A small image flow-matching model, trained from scratch: 11.9M parameters, batches of 256.
Rows from block 7 of a small image flow-matching model, named by matrix and row number. Rows with one number belong to one neuron. Each number is 50 + 10 x the weight over its row's rms, rounded and kept within 0 to 99. All counts start at 0. After the name is the row's rms in percent of the matrix's.
After each neuron's rows are labels from the 100 images, of 14848 (inputs lightly noised), where the neuron reaches its highest value: "colour at peak" is the nearest of a few named colours to the mean colour under the peak. Only what is clearly more common there than usual is listed. The data: microscope photos of single blood and bone marrow cells.
# fc1: MLP up (model.blocks.7.mlp.fc1.weight, 960x320), inputs 160-319
# fc2: MLP down (model.blocks.7.mlp.fc2.weight, 320x960, transposed), outputs 160-319

fc1.421 094:39 61 49 51 57 49 48 55 39 59 42 47 47 31 61 48 62 48 47 54 29 52 54 44 29 42 53 49 39 35 55 33 38 44 44 54 60 48 53 35 68 49 63 51 54 55 55 57 75 44 62 46 56 54 40 42 74 47 42 46 54 51 45 49 47 45 47 45 51 41 53 55 58 56 55 50 55 44 50 55 63 57 73 52 60 45 56 51 68 71 43 64 43 46 46 40 56 43 43 43 58 44 42 46 74 43 64 45 56 49 63 46 50 41 66 50 62 41 68 51 31 52 41 52 47 59 46 46 67 63 32 38 38 45 60 50 63 47 32 43 30 47 57 54 59 65 32 49 59 55 42 46 45 54 52 50 54 40 47 40
fc2.421 108:37 48 58 30 76 52 28 41 51 40 71 41 60 34 37 51 49 49 50 57 39 59 47 53 52 41 59 50 41 48 32 49 44 69 55 53 53 44 56 59 62 54 27 62 59 48 54 60 31 49 51 53 51 47 37 44 31 56 40 51 48 58 54 41 61 55 58 46 48 51 48 53 45 39 58 32 53 50 41 38 52 38 40 56 47 56 47 48 37 75 46 42 61 57 54 52 51 45 31 50 43 31 36 54 27 60 64 46 44 53 58 46 69 43 50 43 55 55 63 44 56 40 52 53 58 37 68 48 45 46 70 46 60 66 60 47 44 47 60 43 81 57 69 52 51 62 52 48 58 53 62 43 43 31 48 65 54 43 57 52
colour at peak: purple

fc1.561 115:50 46 52 40 41 44 28 68 68 48 56 57 54 43 59 48 34 57 75 46 57 47 72 71 50 47 41 58 38 57 32 38 38 46 60 43 53 51 44 55 46 40 58 69 52 56 49 37 54 46 58 51 44 47 54 45 40 30 57 40 47 26 52 57 47 34 67 49 56 48 45 66 50 45 44 31 40 62 41 46 46 38 52 51 70 47 60 46 48 66 41 41 52 43 50 51 47 45 56 36 36 54 45 56 55 45 49 46 56 41 44 63 35 56 56 45 54 60 64 43 45 58 48 56 47 65 50 26 44 41 57 46 45 43 62 47 34 53 32 48 55 45 51 34 43 75 54 12 41 53 54 48 49 47 47 40 45 43 61 42
fc2.561 123:51 51 61 46 46 70 41 58 61 57 36 45 49 53 18 64 80 51 63 63 57 54 58 34 60 52 64 45 67 56 57 60 48 31 50 47 43 51 48 47 59 49 49 51 42 44 40 35 60 67 55 48 47 54 48 35 55 71 48 60 58 44 56 53 57 48 73 57 55 65 50 49 34 58 62 46 38 51 44 44 60 44 40 48 71 79 43 50 44 60 60 65 50 53 39 49 42 46 52 40 58 54 36 45 35 36 39 49 43 58 53 48 54 58 36 50 68 48 56 51 61 36 48 57 57 46 62 76 64 53 44 47 53 53 49 55 52 72 48 62 50 62 49 43 56 61 49 30 58 56 62 67 44 49 62 65 59 56 48 54
colour at peak: purple

fc1.295 080:45 65 50 68 43 25 62 45 44 55 41 45 73 60 59 36 57 59 54 44 46 47 47 55 37 58 59 49 63 54 37 36 56 47 54 51 51 45 50 76 50 52 43 68 54 51 64 54 59 50 60 43 40 50 39 54 57 48 52 64 48 45 48 37 47 45 49 52 60 34 47 55 58 45 41 32 46 54 42 40 61 43 67 60 50 49 47 52 36 49 51 49 45 45 45 50 51 49 59 53 45 64 47 53 82 67 40 46 40 58 19 31 42 19 64 56 49 60 31 49 65 43 55 52 44 58 53 31 57 43 37 37 53 64 53 49 66 52 71 48 49 52 52 61 59 22 54 37 48 56 47 59 43 53 42 47 35 59 35 53
fc2.295 085:48 48 44 53 58 71 59 54 46 58 50 63 40 53 44 51 59 52 59 29 46 40 49 51 48 38 64 43 39 47 40 49 64 53 55 40 51 34 46 23 50 48 56 67 54 47 51 47 40 49 47 63 28 60 41 45 52 40 44 38 56 53 46 50 73 51 42 46 51 31 45 48 63 54 61 52 49 43 78 45 59 52 51 43 51 49 47 40 41 58 42 41 47 56 45 50 43 38 62 61 41 37 42 35 15 48 54 58 53 65 31 57 51 24 49 41 49 45 50 58 38 56 51 33 54 49 42 46 48 61 49 45 38 52 42 56 54 66 24 49 60 53 48 62 59 34 43 45 50 40 40 53 74 59 39 60 66 54 67 60
colour at peak: purple

fc1.754 096:34 57 46 30 53 52 51 53 46 55 55 54 31 45 47 63 54 50 39 64 59 49 36 22 45 60 48 50 55 60 69 50 38 50 39 62 57 53 44 30 40 47 38 52 51 46 44 59 64 57 40 53 56 50 59 54 41 41 30 73 54 49 54 52 65 46 34 57 40 63 53 43 54 64 37 60 51 40 45 85 59 44 42 61 53 42 48 56 50 57 48 57 46 65 28 53 52 40 52 58 57 40 36 34 41 24 43 58 48 50 37 68 54 44 55 52 59 32 48 64 60 49 46 52 48 50 37 59 60 57 56 53 65 56 43 17 62 63 46 51 59 50 61 53 75 54 51 41 64 39 34 58 54 58 60 50 32 52 62 45
fc2.754 094:32 45 53 38 71 53 50 52 53 27 57 50 70 46 58 32 42 52 35 37 62 55 40 78 57 49 38 63 49 61 50 44 74 50 43 31 47 36 56 83 50 58 54 75 58 59 44 56 55 50 48 47 48 57 57 50 60 56 49 52 33 39 57 53 44 55 49 47 44 60 61 71 42 31 62 52 61 56 37 49 48 38 53 50 57 48 48 43 39 50 62 44 51 45 60 43 58 48 30 57 64 42 49 60 55 57 46 50 42 49 41 35 52 31 42 54 61 60 53 51 60 33 48 47 46 55 64 49 63 60 48 27 44 46 51 45 43 42 51 41 35 54 46 53 46 43 61 58 58 45 50 31 59 55 41 40 69 52 61 35
colour at peak: pink

fc1.341 091:45 72 53 49 57 60 43 53 49 42 27 49 62 69 65 22 54 62 57 46 37 53 55 63 48 56 55 50 51 44 47 54 55 21 48 64 64 50 50 47 30 61 39 51 69 38 38 63 51 68 47 54 27 32 57 52 32 50 55 59 49 49 50 70 48 39 56 62 55 52 57 52 52 60 47 42 45 49 58 53 49 43 53 70 57 40 41 48 58 67 50 53 44 43 56 47 41 64 48 46 12 49 51 46 62 51 57 57 41 64 51 58 48 55 63 64 52 21 38 58 41 54 45 49 41 58 49 37 65 52 50 42 43 39 53 46 60 48 48 48 55 41 42 40 64 39 46 52 54 47 28 47 51 57 38 43 43 54 43 40
fc2.341 089:44 32 51 44 38 50 45 51 53 31 62 52 41 52 32 49 40 49 55 61 46 48 58 45 37 58 55 54 61 54 56 60 16 50 57 40 37 54 57 79 47 35 48 44 51 50 39 55 61 55 48 57 53 57 64 54 57 57 50 37 64 34 43 59 40 67 49 60 58 29 43 34 56 54 41 57 51 50 65 53 46 41 47 62 40 60 49 54 47 59 48 51 63 66 39 50 40 69 64 42 36 64 56 55 33 53 53 31 38 46 65 56 48 59 69 62 50 47 45 54 52 51 53 51 49 41 53 50 51 55 41 42 46 41 45 52 52 69 55 51 53 36 37 32 45 31 53 40 61 45 61 45 55 53 50 53 68 47 41 75
colour at peak: pink

fc1.289 077:59 60 47 63 47 81 46 49 45 60 36 59 73 61 64 57 69 50 39 40 51 59 68 59 51 58 37 54 77 48 41 55 37 34 46 51 54 44 50 57 33 48 48 51 62 38 57 45 33 36 52 48 71 55 44 65 14 45 51 57 49 53 53 40 58 60 33 35 59 50 52 51 46 40 44 45 43 60 45 43 45 37 57 45 48 33 29 45 55 54 77 52 46 38 41 34 57 38 63 66 40 51 50 50 45 58 41 40 45 46 14 39 53 30 54 42 64 52 56 50 50 57 38 62 42 64 62 36 53 50 53 49 51 61 49 57 44 57 35 62 59 43 44 58 33 55 34 66 43 40 41 51 54 48 41 22 51 50 45 40
fc2.289 087:59 46 46 63 51 22 47 48 49 43 51 59 30 55 38 48 56 53 47 48 47 61 67 46 57 42 48 42 69 42 53 52 78 61 55 47 53 40 47 51 42 63 66 54 52 31 60 47 68 60 67 44 68 51 46 57 67 52 44 50 47 42 40 51 37 45 51 52 62 49 49 46 52 51 52 49 38 43 53 58 35 53 41 60 55 42 64 63 53 63 27 50 56 52 41 46 38 43 53 54 54 64 50 56 58 34 54 60 59 49 28 58 42 23 61 43 55 48 48 61 53 30 43 51 45 49 58 54 56 38 47 50 48 58 53 38 54 41 70 49 48 48 45 48 51 43 31 69 58 54 57 57 57 52 57 86 58 46 46 48
colour at peak: purple

fc1.131 086:39 53 34 54 63 76 42 53 51 57 37 47 49 42 70 56 55 48 40 40 63 32 55 61 46 51 43 45 52 47 33 37 67 37 52 45 46 58 45 96 51 44 48 38 59 50 48 56 41 44 51 46 44 55 35 56 62 55 66 56 51 42 48 55 51 56 49 59 52 62 44 48 50 45 59 49 52 44 58 63 57 38 63 55 61 50 49 60 50 46 42 46 50 57 54 42 53 60 58 36 44 58 67 51 39 52 60 51 45 62 57 49 41 53 59 41 52 53 44 60 42 28 51 57 57 80 51 43 57 43 49 41 34 53 51 41 59 51 48 58 51 42 32 61 41 66 33 69 57 44 53 61 43 50 61 47 55 39 53 46
fc2.131 098:44 42 24 59 63 32 47 52 45 47 54 55 54 54 12 39 44 45 50 63 55 64 42 47 52 49 52 52 54 54 61 61 27 58 56 38 46 47 52 11 54 45 48 49 51 41 64 33 68 54 48 47 38 47 56 51 36 56 32 53 44 39 50 55 56 33 50 43 53 56 57 51 58 58 46 45 57 51 55 42 80 50 52 48 47 60 40 66 51 50 55 49 46 36 51 41 53 62 58 51 52 57 59 58 53 46 48 42 42 58 66 52 43 52 52 49 57 51 39 65 54 80 37 41 44 32 50 62 57 64 52 59 55 48 63 49 54 46 45 48 53 37 46 59 50 82 32 60 50 61 45 40 54 49 56 32 37 46 55 49
colour at peak: pink

fc1.645 078:46 49 31 74 38 45 25 57 47 39 43 54 38 52 26 59 54 53 55 55 44 47 72 63 62 48 50 51 50 53 47 38 54 53 42 40 63 50 43 62 53 57 49 84 55 48 57 52 50 55 60 37 57 63 54 55 39 42 42 46 42 71 44 52 52 43 68 41 53 48 56 59 52 53 55 50 35 46 41 55 59 58 49 46 46 48 48 51 41 61 44 46 40 52 70 46 61 69 44 48 32 44 31 58 47 43 53 40 53 44 75 45 62 31 48 54 65 43 42 52 47 60 47 45 44 44 49 38 40 63 31 42 57 58 46 63 48 55 40 54 42 66 56 49 57 76 51 59 43 51 44 54 59 41 52 33 35 47 61 50
fc2.645 100:53 47 35 69 48 47 41 46 59 54 47 55 47 51 63 57 43 48 53 55 48 65 57 34 53 59 45 48 28 56 53 67 58 47 45 40 56 58 62 32 59 47 49 93 51 55 49 51 52 63 43 46 49 49 49 55 49 44 53 58 55 44 55 41 52 43 55 53 44 48 52 46 52 56 46 41 42 52 51 58 55 57 56 44 56 48 53 40 52 50 67 59 51 55 48 45 25 52 48 50 25 70 24 53 61 53 61 55 51 54 83 58 50 32 50 45 69 53 43 55 42 34 56 64 50 55 40 66 60 43 78 55 51 39 58 55 55 49 52 51 57 51 43 54 61 62 32 57 53 61 43 54 30 52 42 68 78 45 36 50
colour at peak: purple

fc1.717 157:62 55 45 59 36 46 50 64 56 55 58 47 61 63 53 48 37 56 61 54 27 36 65 66 39 42 43 64 60 42 52 59 44 39 69 63 54 46 55 55 40 45 32 60 43 39 62 46 58 52 58 46 49 36 46 44 59 47 61 31 54 28 52 52 30 48 56 45 67 38 54 68 65 43 49 50 51 43 44 51 50 41 68 40 49 53 54 59 71 62 47 43 47 44 48 49 49 55 48 48 50 48 45 61 37 70 59 49 51 63 55 49 40 48 56 39 58 65 60 47 30 48 32 41 47 53 73 42 56 41 39 47 49 43 68 57 66 49 44 37 49 55 44 36 28 57 51 53 39 49 55 70 58 55 46 45 41 53 55 49
fc2.717 161:50 61 37 59 52 53 58 38 48 42 57 44 36 55 49 50 66 54 49 50 34 52 47 42 60 71 62 50 50 54 62 65 61 46 61 43 35 47 58 38 45 57 63 68 53 57 30 49 47 39 47 43 36 54 65 73 53 64 43 47 52 37 52 59 49 73 54 58 47 31 44 32 41 51 45 45 55 28 56 40 49 66 54 44 56 43 56 56 60 57 49 67 65 37 40 74 56 57 53 52 52 58 53 56 65 47 47 47 67 55 46 51 50 47 38 62 58 53 73 55 49 45 67 44 47 44 30 55 61 49 65 47 36 64 63 51 57 35 48 42 57 43 34 63 54 46 55 57 39 42 54 52 58 68 51 48 50 52 51 54
colour at peak: purple

fc1.670 124:50 56 55 60 59 70 61 35 43 36 39 38 60 63 51 52 45 50 66 36 38 64 66 77 62 57 53 53 42 53 25 50 48 54 62 45 45 54 62 58 56 47 54 24 48 49 40 39 62 51 50 49 61 55 43 46 47 58 49 59 41 46 51 55 41 41 46 48 59 63 55 66 49 49 51 42 42 45 41 45 30 61 53 54 55 56 44 47 44 40 40 45 46 37 52 45 38 44 51 38 67 56 57 55 39 57 46 48 54 44 61 76 42 63 39 49 65 47 35 44 32 24 58 57 50 44 49 32 60 38 29 50 42 52 51 42 54 50 33 52 61 47 56 46 47 47 61 41 37 51 44 56 45 40 51 56 38 44 46 46
fc2.670 109:49 53 59 60 60 55 49 49 64 60 52 44 43 77 44 41 56 51 66 58 40 48 55 35 42 34 48 48 43 43 48 61 58 59 44 42 39 57 58 55 62 44 56 27 42 52 62 59 57 40 45 50 41 40 43 56 59 42 43 67 58 41 47 48 47 52 48 42 40 33 54 57 54 58 41 44 60 49 50 59 47 47 53 41 46 34 60 43 42 54 52 37 50 50 68 39 34 40 60 56 64 44 46 47 47 46 53 23 61 49 76 38 39 73 62 51 76 56 38 63 67 64 54 51 53 36 39 41 57 61 77 56 52 43 46 42 58 58 36 65 35 51 48 52 55 43 42 47 53 52 31 39 51 55 44 43 71 51 50 47
colour at peak: pink