config.toml
arch = "dit"
model = "image flow-matching model"
dataset = "microscope photos of single blood and bone marrow cells"
train_examples = 97085
image_size = 64
horizontal_flip = true
conditioning = "none"
objective = "flow_matching"
cond_dim = 128
logit_normal_time = true
norm = "layernorm_no_bias"
activation = "gelu"
mlp_ratio = 3
head_dim = 16
fused_qkv = false
qk_norm = false
inner_norm = false
kv_group_size = 2
patch_size = [8, 8]
layers = 10
width = 320
positions = "relative_bias"
optimizer = "adamw"
lr = 0.00091
beta1 = 0.8
beta2 = 0.999
eps = 1e-08
steps = 8000
batch_size = 256
epochs = 21.1
lr_schedule = "linear"
final_lr_fraction = 0.01
warmup_steps = 240
weight_decay = 0.5
Rows from block 7, named by matrix and row number. Each number is 128 + 32 x the weight over its row's rms, rounded and kept within 0 to 255. All counts start at 0. Numbers have three digits each. After the name is the row's rms in percent of the matrix's.
# ada: adaLN modulation (shift, scale and gate of each sublayer stacked) (model.blocks.7.ada.weight, 1920x128), inputs 0-127
ada.1182 056:160120089113146158157089172159168154092159166159167096090166106166098159094092165092171168152172134093106167144095129168092157165113133169140171106096158160167176093154091162158088137122158092151092156153094083098095165169160105166148168164095139101155170127125165151152107093101140166158161101095167157158088164165096154092105173082103168172090129164161090160115170143122168092140156
ada.1183 053:117061151148070162083163143094086114162131156155096159127134131090162095127096137125145132118091142123225147113122125085155091155060137152092144163226119106090133115116162154109152144096084155158127093088119133175169147101082135100123103121173125085129126101135094025169161104159094083114133103115092127153153091090126155156123145101128088150149160092079156077115144159165145164102098
ada.1184 024:078177149092157094163126109155130165121112103105125130146107091135119152150163099146107104112137162149096098150148208137135160108183096109170111107020109117133101147110118098170136083174162133113147163184145152055101103121168143147187135107089200171098113180174145219101118153115150142099100161153131165101128143137142107135159107167160131107135181155156134160153111084169110124184157
ada.1185 034:139194087114161141162091141166181148097143131122162091111140094168095166110134135113140142132188103117022138129119103170091169133171113137148138103041138146171145115140095135143098139138169093149103163160120108081091132159172120158133156144081133124156144132127159244128105122096205186134133128122165129128101172175112133105114141112103172136092093168167090170152136105093136092143163
ada.1186 049:174108084111155142161087164162171158088156155154174091093164124171094161093095167094163166165174138095120161149096143168089159154111146158145161093112167173173169098161089154163085128130160088131095156154098084103092160173160099170150170170095133119145168132117170136134101102095124168172168110099172164150086167168100138088110164099106172163088138165164089162100161149121160088139159
ada.1187 051:105132159135137086117157072107100103155102076087093146173087160101143108162175087171070088115094125168138080122168128107150108074148137070127070136141104098098076166114156084096165115138108154084161108114167176149147083088110141089107089089148109170105077138110094113089132172143109104107093155164096092094164103101157095153146068184148098066159116101112151111124071121119072152123108
ada.1188 019:113014139096069127127124148142110168118131149151131131122148095126125139133095147125147149123103184125224147161122174127125140147065114145150148165163130123123161121123116146169115102144142121103128147148119115109119150137135135154185152133127188118107152152182143000126117109123004111126143125116131182141109132129130124125146150072155120152121191145129127133143151154192146124161145
ada.1189 025:142165150121202074152132081130127118131120071089122131156106171131123127140191099151074102155118106151038085130154141145135132067177152062151071087082136138130083156141133075121147103158144137063146133146156166113113089114144113115116112115115107195112087152092128187064114175125123131142117165156123103086148127128140088121138065184141129058143091133153135151152076114081075130139127
ada.1190 073:141114109128121178131112189138144141112160188176149119081172099143122137091075169083190171140150123086109182127085117143114136194097123196121192120119150149146183079144111182144104150108140112180089139132082084115114178154137112154138154159117137079161170110134149137176130074123149142143160090085146148170104142143091169109099195064100146196108127145137114140135189145125187115126138
ada.1191 064:105122156133111083114157076109099114156090082090096149171087149101146111167171091169077086107097142166179082127165143102152110078147123075126077157160100101098077173104158082109160105144107154092173109116169172150153086093108153095122093095151127167086086142133097090095138175144102101105097163168098110090161104102168091153162073182166098076155145103108152107132080113151082153127111
ada.1192 050:151187112102177086162104106160168147104116088091157104132125092161102155125169124134104125147171123135030103142136111173106159089184122092161103116050144159166117144149104093145114109164174106101126166163142123086088103149166128154140146143092139174121127156121159233080099163106185171157128161145158128089114161162135086095143101132135167093105103166169107181167107100096103106159158
ada.1193 090:162104102133149167133106181136152130106170175173158110083176135150113134083082175083180175163159115084113177126085117151106131176091155178118179098134165165155176080163108176135101155103135103157083132124082086129110176159133095150124155171121109094167172107101151125160122082120136148163170086083150138171103142143084166097090182080090154178099113143137106140104179164102176110116132
ada.1194 050:101151139112125066136134077134122139135085076080115128168088139122124134166185091169077086109122160168181078144166173121132134073172110073150078145118102112120075176109136076136143086166131133074172134142170168120130081110134157116148112102126152186078098163151119126074118182122099127105094177172118132078144127125172078135174075185172119076134159128128133129133083095159083133149134
ada.1195 103:153107105137143178130109180132146124109170178175153115085171129145120131087080169085179171152147105087093177122087093143112128181090150182112179106135157153148176079156109181129102165091130109168084128119084087131116176156129100148113153161123102083176168095102147124172127079122137141152164080084148132177102138141083175111081182076083148180108096136134110133110177161093176111109129
ada.1196 036:111100166137113095102172088096087099171101097107085156165098167087154097157153102163090095118090137158170095124158129089159096095119141092119089163190108101087087160111172102094171113132098165093162100102159169167167101083095145083109084099169114156097089131113085063104142159154085091114107148155085097106172089087156103154147089159158085091161123086096164095128091130126092170118096
ada.1197 042:138073112127111167117117184126134123120156178172142120085174103131127122087073177087184175148143122089108178126088086136114121182056140185114183149163153148138180080156119180118108151101131113166086132114085085137121176148124112139118143164133119086159169102109134065168128081129114134153165085085135123169110128129091162102094187043101138185107098131120116132119181167105178124121124
ada.1198 099:140152139162162156107138151101118081141163150156122139103153195114142098095108150101151152151125071102077156094103066120138096148113172149095144091153151139120144091156143161086136172086105138149091099093098117163142154123104097108070116144153055103183133082067114155148143097148163117142151087096114080163140106107086162125071149119071120143134028103108139111088146164037145142084092
ada.1199 034:157170096104188077174097105161174140102123088093160092136125117165094159124172126136104127154178130135060106148141125176096160083181133088166097110050142161168115147151103096142105105165170101085129160165147128093094107153171121147135145145092129185121123163111155205073088167099158180154133158147162126096110164165131087088138100141136171090101106160175097181137099108100100098154155
ada.1200 041:144209114142203107152117096130158100121136087097140110143112196145109130124175106140093110149164073138024104111145115150114132085197152087132087067073135150147096139141126100103131142130137118104126124129144151128116100131143110118084121130115077166148106123074130237091110156115187159135119142145136083107136138141120117109110088192102148079119058130149116148127088106046089117109124
ada.1201 076:140097113143108191111122181119132122122163185179141128089167114131133121094070168089182166138137111090129179115090095123123119189073135189100182128164147142133175082139122186125110168086117120186092119107087091141133177147114110140116144156138114065169168088122134094190141073134133126142160079086136134179111125128090181124089186070094133188116118124115123115118179158118179125104120
ada.1202 117:096147153125107085120150076119106126149086078082101146172084120107142120170176085172077084097103143170161077127169148108148122076164102074135077155124093097104079177096148077122155102155119150099173121129172170129144080099120160106136103091137148165084089151156106130093135177139124110096089172173105120082154113112173086152172074179169104076152154115116148116152079094163080147139123
ada.1203 057:101128158130117089117155074112098114154093080088091146175084149101143112169172083174072085105093139171166081127171142107149112077151124074130074148145095089098077170105155083106163108142110153090168112120169176146148082088112152092121091084146124163094079144128095103095135172142107102098088157167096105093162107104164097154156071181156097071157135105112149110128075115140077150130113
ada.1204 092:166095104127148164136107180140148138107171175172156112083176123150116139084077174083179177165149122084101178132085114149110137176085157179125177099133167162152181078166106176142101149109139108150080138130083083124110176159137092155131156167116116096166167113103153120155121080117134144165172087082153146170101145146083159105090180066091152179106120145142109142106175167107174109123138
ada.1205 072:143120119143150182122121177120135111122173178175142125087170150133128118085089164087177168155139094088074177114090092135122118182093157182106174104139155150137171076157123184113116169088125120169083121111084100142125174144121095135100140157134095079179160089088135127173133077132135132145159077083134113179117126127077182113076179077080137175117079125127123130121174161074172125103116
ada.1206 073:117143145128136074129143068120116116143095069079108135174084159115132122166182086172068083114114134169151076128171142117139121065166128063137067131132106109113072177111145073114152103153117142077168117126174172137139078102122145101120102097135118180094085150124108134078124182131121118111095170172110108081153117115168082143161064197156112064145132113122139118121070107135072140130120
ada.1207 070:101138158140108092106161080103097106161090084091093154168088149097152104164171092166081085105100131164168083117163137095156104082146119080119082157157100100095077173100163084104163113138101158103172103109168170155160087090103154091113089097156123159088087134135094104102145173150112100101098163168094104090165099098169096155160078183164095081157132097100158099138084107142086159120104
ada.1208 055:100186167146125107107165088100097096164098092096089159163091127094157099157177091161089089102097103161096087101160104100162103096180106092116089155107094101093081162097165096092169127134110164125161108113161173140155091087108159089103086094153125150113086124138091183113149164159163102092093155163090085099170096097156110157144086172150095086165096099107163111179090091112092164121101
ada.1209 058:165113095106176119160085152164172149085156134136175092100163114171092158097114164102149164165177127104066148147103109179090159131120153137152147099092172171179163103171086139153088123141168085107092164157104089095081150171164099170142169168093125144145165141107174149108095120099130172177164124106172143134088167167101117084111151090110177143084104172166089174107150152091145088151159
ada.1210 049:157077104108116159146105183150142159107155184176152108090170111147111148100079170092184170152143162093168174157092144146107147183075137185141183132156152150147179090149107176159098122121148106139102152146092092117111179157146113158162158159118157099139172130138152074159114084109077142152164099093152166169098148147100159106112184054125146187104158150146107147121181155152181108145148
ada.1211 046:138117105124104183129110184141146148111154182172148118088168063144121140096079166091184170134149141092144177133093114147112138187099109189121185150109138142146182083137109183149101152103142110193093142135090089111113174154138127154150155156117156068161170112148146134185128080126154144137156084092147157174102145146092175109100189046109146187106142148138110143145181144144180113134142
ada.1212 060:147129113139156177131109179132143125108177175172152120083171122145123130087083167084177173153141099086071174118087099144118130179102147180114177093109159152147179076156106179132104167095134113169080131125082087121111174155134094153117155159118108087179165098106150159168131079125156139152162082084149134175101139141080176118080180079082147178115099140139115139117174157094174111113130
ada.1213 026:107177142119149082140143085129130124142100081086111134165090097122128129162191086164081085110137125162084081129166147131138132083193096082148085138045098110123085169097143080123152100163142139111169134147166172098126084103141151111135106101119153183092093162143116210092126179132160138100093173173114114081153125124159094133164081184172122077138131128142139146187086080133086139152131
ada.1214 060:095169155140152084119145074109111097145099073082104143171085168110138109164187083168071084106109114167131075115167127116146109072179130070125074122112103104109075170110148079098157119139109146093163107116166172143138078098113144095102097092141101171107086136117103169088131176143145113105087159167104090089157108106159096146148071202147110069150103105113145115119077108110076143117106
ada.1215 070:169126089117168148159089165157172145091162157154172093091166133168096156090097165092164167164178119093079163140094122167092156155116151159140162085103168171172168094164091157151088138123157091136089153148096085105095161171158094166133168169098120115157167124104168155138104098097138171168165105095170146152089163165094146092100165097095172162090111161161092161100163147098161092132152
ada.1216 079:150116104131133182132108186136146133108166185176152115082171113146119135090079169084185172146145118086107180127086112145112134188096135190118188115118151150147182078149108183136101157099136109175088134128082084123113177156134108150126154160118121079170171106116147133176127075120141141149161081084149140177101142143085178110088189070093148188109119141139110139124183152114183109120135
ada.1217 060:106047154147068150092163126098085122161117144145091159144115144091158103149102118142129113106086147140242131119137164085156099144074119139101131161201102096087119133098162139118157134110089158143152095097134149166165133094091145098133099104164136102110113115153092005155158117154065085101115117132091136143156096093144145159141130140146086138156183095089157082121129143184132161109104
ada.1218 081:097141162138113091109161080104095108161093085092090154169087145095152104164174089168081086105096133166165083118165136099157104083151118080121080157147095096093075169101162086104165112138104160101169106113167175150155087088106155090118089092154128160093084136136093109101144172151116099096094160166092103093166099096164100154157076178161093077160131099104158104145082106142084159123104
ada.1219 082:140112112132123183126115189131139133116164190179146122081172111138124130089077170083190171143144118086112182124085116137117130195092130196116191119127149148141181077144115186136107156100134115179089132125081088123119180151130110148130150160124130075166171103127144125179132072126137136142161084083142141176107135136087177110092195068097141195111120138132118134130188148117187118120131
ada.1220 049:150109107093128075162108090162150170109102088098145101157109123153100161151163113157090107135150181152191096170153179151104160079154125080166086135130126138150099168125112087169114079170154105065159157163161148104110100139157139147175143126107172178082122171155149096078097171099066151136122169158149167093115157155162084112170084160170148086106186157157105152120094113176093106163160
ada.1221 088:093148162135110087111158080107097112157090084088093155170085138098150108169174086169081084096094134168160082119167136101156108082160108081126082155134093094096078171097157083108162107146107157100170109117168171142152085091110159095121094090149133163090087142146097125097142172149123099094089165168096106088162102100168094156164079180163096080159137103106156107142084100150085155128108
ada.1222 053:138239116118200103158101115149163129104128094094157106121132125157105145115169125123112133150170107126035107128128110168110148094200130099147109080040148162162123135155103100134110125144159110117115151151133117095092107151160112149122147146097120157137129138111157255098106153110197168151131149138155119101110152153122108098125108147117165098110086154163110170126111100085109105138142
ada.1223 087:158111110134140177130113182132142130115170181177148118082175120141123130083079173083183176159147114084090180124085103144115130183091149185116181110134161155145180078158115182133106158099136114169083133124083087128118178153132097147125150164125119081170167101108145132172129077125141140156169083082143136176107137138081174106086183065091145182110107138136115138123179159101178118117129
ada.1224 034:146204122135194123146113108134149104115151098103146114132119177144114130118143112128107127139147073131000119110135076143119136093179174099133099044096153137147117127150114106108122142131138120119099132131133126122116105143142088135083137125111075142161115121070144253105116138112225149142123133128145090117121135143111121128105100164080150095124053133142119140085097127050097115116127
ada.1225 016:107189170128115109112168094113087134163094110113085168159090124100162110154176084156097083108063145154120099118154140088174116111186122101124091148148099093089069154099166098131174098146113168128161122130153192130165099083113151101147091087150166139097084139158099185129163149156169083089098155153091126108173103104155119183157088183161089092171170111104168105151096097163102166140117
ada.1226 108:106141144119117076129142072126115130141088070077108136174084125117133127169180085173070084103109145171151075135171146118140129067165110065142071152122097099113079178103140072125149097158126142086170128135174167125136078104127155111136108092130144174084090156146112128083127182131115117102091175173114121078147122120172079147170067179167113068145149122126139124144073099154075138143129
ada.1227 020:117139134153082228106141159108114123142157180173113149124131131116146117129077114120159125089126100121151168098127150105139117181113113177094160094149105092111152103082142173127137177081097137223113100109115127130147149119109115122122128106137130031169135091163116164219166073144183110083114084106111141181135118116111207165103167139092109172136162115101141082125155121170155141091114
ada.1228 075:161120089116149163154092172157168151094163167161169096090165113166100157093088164091172167154171124092085167140093125161095157169111138171138171096101158162167175090152093165155090141120156094153090153148093085102098166169156100168141167163097133101160169123119165155152109089100144166157161101092167154160089162164093156100101174084099167173093127161159095157118169143114168094135156
ada.1229 036:084091159114080099119154091131099159147092101101100149168091100110141133175140092169093091086095174166223092144163181104148132100133096098140096152142094086103095166090143097153152097155120150109169130139163161115140098100123157122177116086131177146085098158189116094112138155136108102092092162161108166098146122116175096162177098165173099103153208126113149109126098111212097146151138